config = dict(
    horizontal_flip=True,
    color_jitter=0.2,
    noise_std=0.6,
    hidden_act='leaky_relu',
    block='basic',
    init='trunc_normal_002',
    final_lr_fraction=0.1,
)
Rows from block 9 of a small image denoising model, named by matrix and row number. Rows with one number belong to one channel. Each number is 50 + 15 x the weight over its row's rms, rounded and kept within 0 to 99. All counts start at 0.
After each channel's rows are labels from the 100 images, of 14848, where the channel reaches its highest value: "responds to" is what is common among them. Only what is clearly more common there than usual is listed. The data: retinal OCT scans (Kermany 2017).
# convs0: first 3x3 conv (model.decb.0.1.convs.0.weight, 192x192x3x3, each kernel summed), inputs 64-127
# convs1: second 3x3 conv (model.decb.0.1.convs.1.weight, 192x192x3x3, transposed, each kernel summed), outputs 64-127

convs0.9:81 36 56 49 58 64 46 47 34 49 53 75 42 54 33 41 49 32 75 67 59 52 38 46 52 49 45 02 26 59 42 50 55 43 55 63 40 62 55 37 55 68 49 66 48 29 54 46 58 54 95 66 39 56 45 53 57 28 63 54 84 55 46 58
convs1.9:45 73 39 53 37 32 70 73 61 72 58 46 59 55 58 55 63 50 37 57 21 60 40 72 72 23 50 79 51 32 61 21 40 68 64 62 63 49 48 37 51 43 54 37 57 40 67 46 31 63 69 76 27 57 44 50 54 56 26 63 52 56 45 50
responds to: finding: choroidal neovascularization

convs0.137:34 24 48 72 61 58 42 45 19 58 33 43 27 56 49 55 34 63 54 64 40 57 28 26 51 66 33 42 45 52 64 30 58 47 50 43 64 36 39 39 33 44 22 36 24 14 34 44 52 45 74 39 29 38 61 51 37 37 39 24 59 48 64 64
convs1.137:37 45 48 35 27 56 50 57 63 61 68 71 63 43 26 40 30 33 21 67 51 70 35 59 67 48 62 41 22 38 49 44 56 42 56 25 65 40 63 35 29 62 56 50 45 10 53 46 51 38 30 54 30 73 40 61 73 75 47 58 40 42 58 22
responds to: finding: diabetic macular edema

convs0.170:62 63 23 47 41 91 62 34 38 65 82 56 45 51 54 52 38 62 44 49 39 62 47 47 62 68 33 32 41 56 09 59 39 42 61 48 77 57 85 64 46 33 60 62 55 26 65 58 42 64 49 58 57 43 55 55 69 54 38 40 29 55 56 61
convs1.170:85 36 40 31 60 24 30 55 51 48 49 67 53 43 16 60 42 32 46 37 72 47 48 13 21 63 22 37 61 38 31 45 56 45 49 58 48 52 50 37 53 59 47 34 54 35 31 02 70 42 53 39 37 87 45 24 52 36 44 24 87 36 41 23
responds to: finding: drusen

convs0.95:34 23 37 56 44 11 70 72 46 49 64 30 23 51 57 34 33 35 37 65 38 65 66 40 71 66 53 69 54 46 53 70 31 52 83 40 34 64 71 40 30 26 58 78 33 25 53 62 41 40 18 45 68 38 64 38 41 37 38 34 43 49 29 71
convs1.95:33 51 26 21 57 84 43 41 38 61 58 58 35 39 37 44 57 52 54 44 35 76 23 57 80 45 79 50 38 33 62 37 41 55 42 55 62 05 35 53 75 38 41 55 32 22 65 19 51 68 56 17 36 70 43 43 73 58 53 46 45 35 74 43
responds to: finding: drusen

convs0.185:36 60 33 67 38 60 62 61 31 53 71 51 19 70 58 35 36 41 36 52 57 57 63 35 81 84 43 37 53 46 52 62 72 43 75 49 52 55 74 40 35 57 44 59 53 11 39 46 60 66 61 68 49 52 33 44 57 41 36 42 41 55 33 82
convs1.185:69 47 41 13 41 62 47 76 54 60 66 50 59 46 40 31 51 55 55 67 50 87 10 54 57 73 66 71 49 29 45 30 36 57 35 51 64 47 42 53 64 44 75 57 30 37 75 43 50 46 39 30 46 47 56 30 58 62 57 45 54 30 39 43
responds to: finding: drusen

convs0.13:63 31 46 47 59 38 68 46 52 41 67 43 48 35 36 63 41 29 52 81 25 42 63 55 72 42 43 49 28 50 50 40 45 63 67 33 42 48 64 57 39 64 54 75 43 31 67 52 46 27 43 47 55 41 51 67 04 49 71 78 68 52 23 50
convs1.13:40 58 56 44 53 50 61 71 37 65 36 45 31 52 53 47 83 61 23 15 52 59 19 64 65 42 61 65 45 23 49 31 30 68 44 46 52 14 32 36 69 31 58 51 62 40 75 19 55 52 63 57 38 66 57 32 23 53 46 41 54 61 54 59
responds to: finding: choroidal neovascularization

convs0.58:43 40 37 40 68 59 58 57 67 33 45 86 53 34 34 45 39 47 56 60 42 52 68 52 65 53 40 66 58 62 24 39 23 82 74 52 31 71 37 52 74 37 63 41 56 54 56 52 48 79 64 39 48 69 44 40 58 45 60 40 52 50 62 50
convs1.58:46 51 68 32 51 29 50 59 81 43 64 52 70 34 50 77 48 50 51 44 52 38 55 69 52 61 50 71 50 46 49 60 47 27 29 68 49 74 38 38 27 52 54 53 40 39 40 45 58 65 72 39 51 58 58 65 00 39 31 58 66 49 60 50
responds to: finding: choroidal neovascularization

convs0.53:19 27 22 35 35 48 38 64 46 41 61 68 59 24 51 50 32 52 37 38 65 67 16 43 25 50 39 37 43 40 54 47 16 44 52 35 68 45 41 61 33 42 59 57 49 59 79 32 45 61 51 39 81 70 63 67 50 33 39 78 42 43 58 40
convs1.53:63 49 52 40 67 52 30 36 43 39 66 53 52 69 73 76 57 57 59 63 66 48 49 48 56 58 54 73 46 55 46 62 50 56 39 65 29 55 63 46 62 32 51 67 56 40 68 50 45 29 67 47 44 20 58 45 30 52 72 68 72 40 46 39
responds to: finding: choroidal neovascularization

convs0.37:41 47 24 60 28 29 65 55 59 62 67 50 38 55 75 55 58 55 64 32 49 48 57 53 17 50 46 32 52 53 71 83 51 30 36 43 59 57 58 57 56 33 48 37 46 42 82 38 54 32 40 47 46 66 54 44 66 35 37 48 33 55 35 79
convs1.37:59 34 44 28 46 62 33 30 56 28 61 44 68 53 31 48 58 41 54 44 80 36 50 44 41 74 51 38 59 40 33 50 57 38 50 54 31 44 49 47 57 49 62 79 26 36 22 56 59 30 11 44 46 22 42 38 24 52 81 43 48 56 73 22
responds to: finding: drusen

convs0.27:23 37 67 55 48 30 07 12 44 49 39 19 50 47 56 21 28 53 54 38 67 20 34 33 49 54 49 31 63 67 53 69 79 64 56 53 29 43 50 48 55 30 30 57 16 57 26 30 73 38 52 59 51 17 59 37 56 55 38 17 29 62 49 54
convs1.27:57 54 22 82 55 73 50 57 54 54 37 52 50 63 31 72 58 52 70 58 45 72 67 67 68 45 18 64 79 61 49 20 40 43 67 39 61 56 58 57 29 50 64 42 62 50 41 40 28 28 51 52 55 57 62 35 74 30 43 30 57 56 38 49
responds to: finding: diabetic macular edema

convs0.96:58 55 72 48 77 33 41 36 33 47 40 48 84 58 46 46 11 67 46 45 38 39 91 70 30 40 31 48 37 56 64 49 51 53 57 52 33 37 67 81 52 54 41 42 37 25 10 29 35 12 70 45 36 50 63 53 29 47 58 50 61 53 54 39
convs1.96:43 43 46 56 43 83 39 67 62 58 37 58 25 71 40 40 44 38 20 52 62 76 34 30 45 62 44 56 50 50 70 56 60 42 29 41 56 41 60 64 58 48 74 48 24 39 45 28 42 53 31 52 66 43 60 68 55 54 52 51 47 57 37 48
responds to: finding: diabetic macular edema

convs0.166:49 50 45 65 39 36 54 34 20 45 45 57 04 35 36 50 38 34 49 65 36 50 50 32 58 75 43 59 28 62 79 89 47 52 25 77 49 40 30 42 42 47 54 50 33 45 78 54 55 20 47 54 37 57 49 47 53 51 43 30 45 55 38 40
convs1.166:53 54 25 22 41 81 60 34 62 61 35 53 57 45 30 18 53 45 39 51 50 41 55 63 29 42 66 35 71 38 59 45 60 47 51 43 62 29 65 31 79 51 54 59 28 15 26 32 53 79 41 50 42 43 23 27 47 44 57 27 58 51 59 37
responds to: finding: diabetic macular edema

convs0.187:41 41 42 34 49 26 59 19 75 47 59 30 40 19 51 30 45 39 13 56 48 45 43 24 51 45 50 56 35 49 51 46 32 46 67 53 72 30 62 59 38 65 28 33 35 25 56 57 37 57 21 68 36 28 32 35 15 44 52 58 63 50 35 41
convs1.187:67 62 74 47 57 51 32 59 37 41 53 71 22 79 63 57 51 51 41 50 71 57 56 37 41 59 62 64 36 41 37 80 71 71 39 14 50 55 38 67 57 65 60 50 52 22 59 37 68 36 84 69 20 62 66 51 34 38 80 42 60 55 42 43
responds to: finding: choroidal neovascularization

convs0.122:72 20 43 62 49 35 40 62 47 62 40 45 55 45 60 54 61 43 14 59 49 40 36 41 32 42 30 30 34 56 50 80 51 54 42 45 55 54 60 55 41 38 56 63 47 68 74 49 27 68 42 58 68 39 59 55 46 51 36 45 27 44 60 66
convs1.122:29 56 30 63 28 53 49 39 43 74 44 63 63 67 39 63 54 69 43 24 52 44 58 78 89 51 48 28 57 45 60 59 50 42 56 82 41 34 52 27 73 31 66 51 43 48 45 41 35 59 53 74 43 32 70 42 50 46 51 53 46 68 58 44
responds to: finding: choroidal neovascularization

convs0.178:26 62 45 39 56 47 28 70 58 49 38 38 59 60 53 61 51 47 65 32 59 34 58 55 38 63 61 40 35 38 38 64 63 76 68 26 40 36 39 16 32 41 43 71 72 60 26 64 49 56 53 36 39 68 26 47 58 34 34 78 58 47 45 27
convs1.178:51 51 74 52 61 68 70 42 55 53 80 34 56 32 76 54 49 55 65 66 37 49 34 52 29 52 45 71 36 36 47 53 49 50 20 46 58 82 53 56 48 44 61 60 46 35 77 64 43 61 35 63 80 35 55 50 44 35 45 48 52 57 68 59
responds to: finding: normal

convs0.86:51 64 37 30 63 45 65 38 65 51 35 57 68 57 23 38 46 51 54 44 44 44 79 60 34 42 52 45 41 47 57 32 46 36 56 77 46 50 35 44 62 52 49 48 21 34 54 43 34 42 51 56 26 21 30 46 45 51 36 55 37 49 15 37
convs1.86:41 28 35 55 59 81 33 58 49 57 67 61 06 23 46 73 31 48 40 30 42 43 31 38 35 49 39 34 17 51 37 78 40 61 53 38 50 39 33 54 54 70 29 40 79 45 59 39 67 72 55 23 46 88 58 56 62 51 40 55 45 47 77 34
responds to: finding: diabetic macular edema

convs0.110:26 41 47 41 61 47 43 27 43 52 54 51 66 76 33 27 33 51 22 53 42 30 60 60 55 44 58 59 45 54 46 48 31 49 76 56 47 38 26 63 62 41 53 31 45 58 38 54 40 47 67 44 21 58 37 52 58 45 40 76 50 45 80 46
convs1.110:55 54 64 61 52 73 48 53 33 28 65 45 26 81 65 53 72 56 54 33 64 50 30 49 56 78 45 39 58 40 54 53 56 55 41 62 60 61 50 58 50 42 74 68 53 39 46 49 65 58 46 80 60 36 79 63 33 61 71 73 52 93 80 48
responds to: finding: choroidal neovascularization

convs0.124:53 47 40 49 65 25 36 58 35 17 37 64 29 53 40 57 55 38 51 60 41 63 54 56 57 34 37 67 52 38 55 54 60 81 76 66 32 46 60 63 53 31 57 50 40 34 63 62 43 00 65 35 71 61 29 59 50 42 62 15 44 52 40 60
convs1.124:38 60 56 61 37 59 70 48 66 64 35 56 44 27 44 13 52 67 51 35 37 39 79 52 41 42 58 63 59 69 54 30 25 34 71 54 68 56 50 70 67 49 62 66 45 50 52 58 44 61 46 42 38 47 63 59 46 55 40 57 48 54 69 78
responds to: finding: drusen

convs0.130:58 31 45 59 54 51 30 48 49 53 27 38 52 22 31 32 34 41 41 82 49 51 55 65 60 54 63 40 78 58 53 59 90 60 34 71 63 45 62 58 78 82 70 58 70 28 60 42 48 33 57 45 57 44 64 79 78 62 69 62 76 49 39 57
convs1.130:37 49 69 56 39 72 59 31 31 48 28 36 44 20 47 66 31 57 40 43 59 57 66 27 38 56 21 36 57 50 58 30 55 42 61 61 62 59 62 40 30 30 47 34 70 56 56 39 58 33 17 52 66 78 52 46 48 45 21 45 72 39 38 61
responds to: finding: diabetic macular edema

convs0.24:32 70 59 69 36 44 45 51 73 57 62 44 19 36 55 55 31 88 26 49 54 65 39 28 78 53 54 62 53 50 46 41 48 50 43 52 50 55 40 53 69 56 50 50 55 52 65 65 53 39 27 50 45 48 59 79 38 52 76 19 56 48 55 50
convs1.24:60 55 45 32 27 71 59 56 40 43 59 49 29 23 29 42 35 53 38 43 68 49 34 37 52 65 51 24 31 49 42 39 50 60 53 48 79 46 48 38 52 45 41 46 58 29 33 33 76 59 50 43 35 85 48 26 47 48 51 40 55 27 66 50
responds to: finding: choroidal neovascularization

convs0.160:57 56 31 35 25 58 60 29 30 65 38 25 36 38 34 18 49 45 43 64 16 48 42 26 64 25 45 72 19 45 44 34 31 47 21 31 47 47 39 71 40 44 55 38 18 50 37 60 39 44 38 61 39 21 63 44 63 48 45 60 71 54 67 44
convs1.160:44 55 58 80 40 14 36 45 63 59 52 52 73 65 72 48 48 59 41 52 62 20 74 34 44 47 44 50 60 67 45 81 54 51 60 63 42 78 65 34 51 40 37 57 49 50 43 77 63 72 73 63 34 39 57 62 24 36 45 66 24 62 49 86
responds to: finding: choroidal neovascularization

convs0.61:28 53 44 59 75 40 51 55 84 68 48 59 29 51 62 47 48 45 56 30 42 62 68 58 47 74 37 36 45 43 33 50 66 32 47 37 46 40 62 47 76 65 63 68 57 25 40 50 51 34 67 36 57 23 50 39 42 60 42 37 14 61 29 52
convs1.61:58 38 15 52 62 48 39 37 54 65 64 49 68 36 31 75 39 38 30 48 43 51 53 17 22 63 29 39 60 45 24 45 66 54 73 66 65 41 68 42 27 58 42 46 64 37 52 24 65 41 23 45 35 83 59 55 71 38 14 50 43 46 57 22
responds to: finding: diabetic macular edema

convs0.121:45 45 49 79 56 63 49 46 44 53 38 54 61 71 20 35 35 62 51 58 45 64 63 51 48 50 41 43 53 61 58 23 58 46 47 72 43 39 32 37 73 61 46 46 15 38 44 50 51 29 61 55 65 28 46 49 56 53 50 48 29 46 27 45
convs1.121:41 32 38 51 52 91 35 43 37 48 52 56 11 27 27 64 32 44 43 34 50 39 39 29 49 39 28 25 34 52 52 43 56 58 68 60 55 38 31 56 36 63 19 24 79 47 46 36 58 73 58 35 36 98 39 39 57 47 31 50 56 44 72 17
responds to: finding: diabetic macular edema

convs0.116:22 80 32 62 28 33 70 54 36 45 56 41 52 40 50 58 34 72 30 46 33 46 44 55 48 50 31 53 40 69 59 73 31 49 46 09 30 66 09 40 55 44 25 52 48 50 64 36 39 43 38 68 51 52 54 57 27 42 35 56 41 48 46 65
convs1.116:43 43 31 20 16 99 49 38 51 56 45 28 03 41 36 49 55 21 52 38 34 78 35 73 62 43 64 34 52 47 50 34 25 62 39 50 66 27 52 59 72 39 66 56 36 54 40 41 55 70 28 21 39 46 36 16 68 59 67 27 35 45 61 52
responds to: finding: drusen

convs0.145:48 35 29 47 50 44 40 36 68 45 77 70 53 78 80 14 41 65 39 64 53 60 53 71 37 75 41 50 67 59 48 45 58 36 48 41 43 44 64 57 56 53 57 78 44 49 51 25 42 28 86 25 23 54 46 44 69 47 48 39 56 53 33 41
convs1.145:52 53 20 92 38 87 70 51 39 69 64 56 48 69 55 35 57 38 68 39 34 69 46 36 53 60 26 34 59 40 52 35 39 60 65 39 67 48 52 38 57 56 46 43 56 35 63 45 23 62 51 20 72 79 54 53 79 50 44 51 22 60 69 54
responds to: finding: choroidal neovascularization

convs0.188:37 35 36 56 28 48 68 36 99 53 69 49 45 61 49 52 43 78 19 64 51 49 68 34 78 44 48 48 52 52 46 49 30 38 39 62 50 61 79 60 40 47 48 71 56 51 51 62 58 45 17 47 51 23 49 34 45 35 56 24 63 47 55 77
convs1.188:54 54 46 13 34 59 67 63 49 78 53 59 48 38 43 29 60 55 24 54 59 69 10 52 82 35 80 53 31 26 66 43 45 44 28 36 53 19 49 29 74 36 55 49 24 45 79 37 44 71 59 42 47 47 55 43 46 56 64 56 66 49 52 44
responds to: finding: drusen

convs0.190:43 37 43 50 53 47 56 53 42 71 42 28 47 63 37 55 38 57 51 83 59 58 31 48 27 40 30 42 47 41 47 83 29 26 67 69 60 65 56 53 31 42 52 43 56 21 99 36 57 29 33 46 74 44 53 44 36 40 49 13 51 53 26 71
convs1.190:27 55 24 41 43 85 52 49 34 48 42 47 31 38 60 46 53 56 56 40 19 60 38 58 76 44 52 64 54 54 49 40 27 67 41 62 54 19 24 57 77 51 57 36 38 44 70 29 33 64 26 30 58 37 53 33 64 46 57 29 36 39 70 77
responds to: finding: drusen

convs0.104:47 56 38 46 45 47 45 50 51 53 58 40 49 49 28 46 34 67 62 42 26 57 51 43 58 58 36 60 64 53 86 43 39 52 16 35 49 33 46 85 39 45 70 38 51 59 68 53 36 55 56 56 52 59 28 63 45 55 42 27 34 48 32 56
convs1.104:60 32 42 44 46 60 47 13 55 62 39 53 35 51 33 81 30 43 60 27 59 51 64 29 58 77 24 25 27 57 34 74 46 18 51 67 36 79 46 42 40 66 67 39 34 67 43 61 62 47 26 17 62 28 44 59 57 34 58 55 74 48 31 41
responds to: finding: choroidal neovascularization

convs0.143:28 61 39 45 43 43 57 69 56 45 63 50 44 44 18 56 32 42 49 52 36 72 55 57 55 67 24 33 45 49 65 44 47 53 75 16 58 53 26 55 43 43 53 71 63 50 69 52 63 37 82 55 47 58 45 48 30 35 62 56 56 43 33 61
convs1.143:29 50 61 45 11 76 64 42 25 39 56 29 39 37 73 39 55 49 59 44 38 69 35 49 58 66 26 52 64 61 70 28 27 63 61 92 74 71 37 44 34 13 65 49 57 68 56 67 51 74 26 40 76 44 59 40 47 48 38 66 51 44 56 83
responds to: finding: choroidal neovascularization

convs0.109:55 72 70 56 79 55 48 54 58 59 50 57 80 56 43 62 37 85 54 63 41 51 50 46 53 56 61 65 39 51 45 46 55 48 46 68 42 59 43 65 66 73 88 81 30 90 57 61 63 31 63 47 75 52 42 70 52 63 53 64 51 43 23 63
convs1.109:69 43 41 30 47 62 56 61 43 59 46 51 41 26 44 66 68 40 34 33 64 53 45 32 27 50 38 33 32 37 20 41 30 48 47 55 59 48 63 31 29 41 46 44 68 53 38 30 66 44 38 30 31 74 57 32 38 49 46 46 65 42 58 44
responds to: finding: choroidal neovascularization

convs0.41:56 48 24 13 47 39 63 28 55 53 66 27 62 17 50 27 47 60 34 64 39 25 46 43 57 43 46 45 46 56 55 44 42 43 43 49 46 51 38 54 36 42 44 38 36 81 46 40 24 64 44 68 03 41 58 46 46 55 60 63 61 49 79 23
convs1.41:35 44 56 46 33 42 60 41 66 58 63 51 40 34 53 39 26 23 40 49 47 24 52 37 44 54 62 51 38 57 69 76 54 47 12 43 62 53 72 37 41 49 48 55 30 38 41 35 76 89 60 42 52 67 34 48 33 44 30 48 40 62 51 88
responds to: finding: choroidal neovascularization

convs0.164:59 30 56 42 43 62 30 59 50 68 69 33 77 61 33 49 63 50 62 29 48 37 44 73 37 48 61 14 65 61 24 56 32 35 60 51 38 47 50 44 36 52 41 42 82 42 92 70 52 56 41 43 60 91 57 33 50 45 61 67 35 58 68 60
convs1.164:56 51 48 49 62 63 56 43 46 43 56 48 46 64 41 56 28 65 60 33 43 25 29 39 42 82 23 44 42 47 49 64 53 36 25 57 49 57 26 44 34 68 53 24 47 65 51 41 40 69 32 53 88 50 32 59 34 41 43 51 80 73 75 24
responds to: finding: choroidal neovascularization

convs0.68:34 52 53 45 44 35 31 50 35 57 15 55 36 45 32 43 45 38 51 57 52 56 78 67 51 53 62 79 79 43 83 63 84 66 54 43 60 61 24 37 57 50 79 58 13 49 67 58 62 39 65 31 54 28 65 81 66 55 50 83 41 56 65 50
convs1.68:65 50 58 62 69 68 50 69 63 16 66 37 55 38 69 66 58 39 76 51 56 26 49 70 20 74 17 07 71 62 41 63 55 48 38 50 62 58 39 54 51 63 58 65 75 84 21 53 53 51 36 59 67 48 47 31 46 47 48 53 73 62 74 48
responds to: finding: diabetic macular edema

convs0.91:50 31 47 54 46 37 52 22 36 47 62 41 26 48 59 48 62 27 39 70 32 47 62 42 52 54 65 54 39 61 55 81 49 35 48 47 45 46 75 56 29 62 58 55 61 47 42 47 49 16 44 42 25 61 29 29 63 44 50 37 46 54 39 55
convs1.91:49 50 35 17 37 52 63 31 38 61 52 55 56 20 36 14 58 48 58 23 50 27 44 47 35 44 82 23 61 41 58 54 53 36 36 61 60 16 41 34 69 34 29 53 32 39 51 33 52 81 59 47 52 79 25 32 39 53 36 35 45 54 78 40
responds to: finding: normal

convs0.52:57 32 59 49 86 30 57 57 53 52 45 33 59 32 33 43 38 62 45 55 63 32 83 53 48 43 45 78 56 60 51 46 60 49 43 50 60 47 53 83 55 63 52 54 28 72 33 51 37 36 81 57 27 21 48 40 33 62 39 39 55 52 39 58
convs1.52:22 43 45 74 48 53 61 68 49 78 75 63 49 25 64 80 34 37 36 51 36 57 27 46 53 57 42 59 26 41 40 74 36 53 24 42 64 61 60 47 46 38 58 58 60 25 63 25 52 55 44 30 55 82 65 56 61 53 40 41 16 47 55 91
responds to: finding: choroidal neovascularization

convs0.30:53 37 55 46 72 41 58 57 66 46 48 24 48 31 44 38 34 51 34 65 47 56 74 42 55 44 40 61 34 42 54 18 45 46 37 65 45 46 78 49 32 56 47 45 44 45 37 42 35 29 58 50 11 48 40 42 49 49 42 67 73 49 55 31
convs1.30:27 55 59 59 52 46 58 60 64 73 75 62 38 45 53 45 37 27 40 50 47 64 35 44 51 62 66 68 29 38 53 82 55 54 25 07 67 30 66 52 33 61 64 62 39 24 72 32 53 51 43 38 61 72 48 71 55 56 30 45 31 60 45 65
responds to: finding: diabetic macular edema

convs0.54:26 41 74 61 57 47 55 30 54 54 37 56 18 20 48 54 23 49 44 50 47 49 43 46 43 67 40 32 36 44 56 49 32 45 62 67 60 42 48 25 40 63 18 17 30 00 70 43 52 41 54 65 44 51 48 50 35 55 51 40 50 59 46 41
convs1.54:64 63 45 27 48 69 33 37 40 49 33 51 11 43 36 27 50 58 56 48 70 70 26 36 44 70 69 37 56 59 49 54 52 57 42 17 87 18 46 50 61 71 73 73 28 10 44 11 65 33 53 50 34 77 49 42 53 47 52 28 76 50 39 36
responds to: finding: diabetic macular edema

convs0.167:25 44 16 45 28 32 57 68 49 70 49 51 36 58 66 63 55 53 74 34 28 46 50 41 39 30 35 51 29 54 85 70 16 45 28 42 44 50 72 56 30 55 43 40 70 23 62 59 56 31 53 54 56 50 47 69 61 26 13 29 60 53 36 65
convs1.167:32 42 31 38 43 92 34 37 39 33 48 46 69 66 34 42 39 54 51 54 62 62 49 53 82 62 45 41 56 36 68 31 36 59 65 62 37 58 36 51 80 40 64 54 52 40 51 61 55 48 09 28 46 28 62 31 61 53 82 39 44 25 57 47
responds to: finding: drusen

convs0.8:86 10 55 63 76 55 36 68 72 55 62 49 53 43 44 48 51 46 50 64 54 52 18 52 56 40 21 67 80 34 56 58 50 40 37 13 49 65 69 80 24 79 58 77 42 43 32 29 41 53 22 27 48 30 67 63 66 58 54 46 68 51 30 60
convs1.8:66 58 26 65 63 66 39 66 66 58 20 22 11 75 49 75 60 71 71 37 48 58 52 55 75 26 45 66 57 55 25 22 50 55 44 50 57 58 42 67 54 65 51 31 68 64 48 47 49 39 70 53 49 57 41 46 56 56 50 16 49 30 35 62
responds to: finding: diabetic macular edema

convs0.171:17 43 62 48 81 71 37 35 13 42 44 73 68 45 33 39 28 50 32 51 57 39 76 48 27 62 39 59 65 54 49 42 65 25 49 39 36 50 52 61 53 41 43 41 28 53 17 50 62 51 71 56 48 54 32 62 64 59 34 25 54 48 64 53
convs1.171:45 35 23 73 18 66 25 33 51 74 59 41 58 63 44 59 38 60 61 64 49 55 32 37 79 62 28 42 67 57 48 53 45 35 65 75 52 86 72 40 19 30 43 43 33 48 61 59 42 60 40 67 60 58 61 36 60 51 31 28 26 69 36 68
responds to: finding: diabetic macular edema

convs0.191:39 54 42 25 62 54 46 31 48 61 37 53 19 44 37 24 45 53 53 53 38 67 86 50 55 59 74 62 47 45 43 51 53 43 57 25 49 46 34 48 69 61 36 29 34 30 32 50 34 33 58 35 42 15 39 69 64 67 43 48 37 51 35 50
convs1.191:54 25 32 27 40 85 49 13 63 45 43 15 23 20 58 51 58 30 51 56 29 36 46 52 41 40 25 50 67 60 56 51 50 49 54 60 42 46 63 62 42 52 37 44 28 79 39 56 41 68 04 54 60 28 34 55 31 51 23 45 50 55 65 26
responds to: finding: choroidal neovascularization

convs0.158:58 68 60 54 28 37 65 20 69 57 72 45 44 30 53 52 46 44 61 41 57 77 54 23 80 54 47 24 44 57 59 42 38 38 23 53 46 91 62 43 62 41 60 61 60 15 42 45 60 62 58 51 44 43 42 67 43 41 56 47 62 50 18 64
convs1.158:70 34 63 35 64 37 66 51 54 43 53 31 60 35 56 33 44 54 62 48 51 51 48 53 46 43 71 57 47 27 51 48 23 54 55 43 51 67 48 38 61 61 35 45 62 61 73 55 52 53 59 38 53 72 31 34 67 53 66 51 54 28 41 60
responds to: finding: normal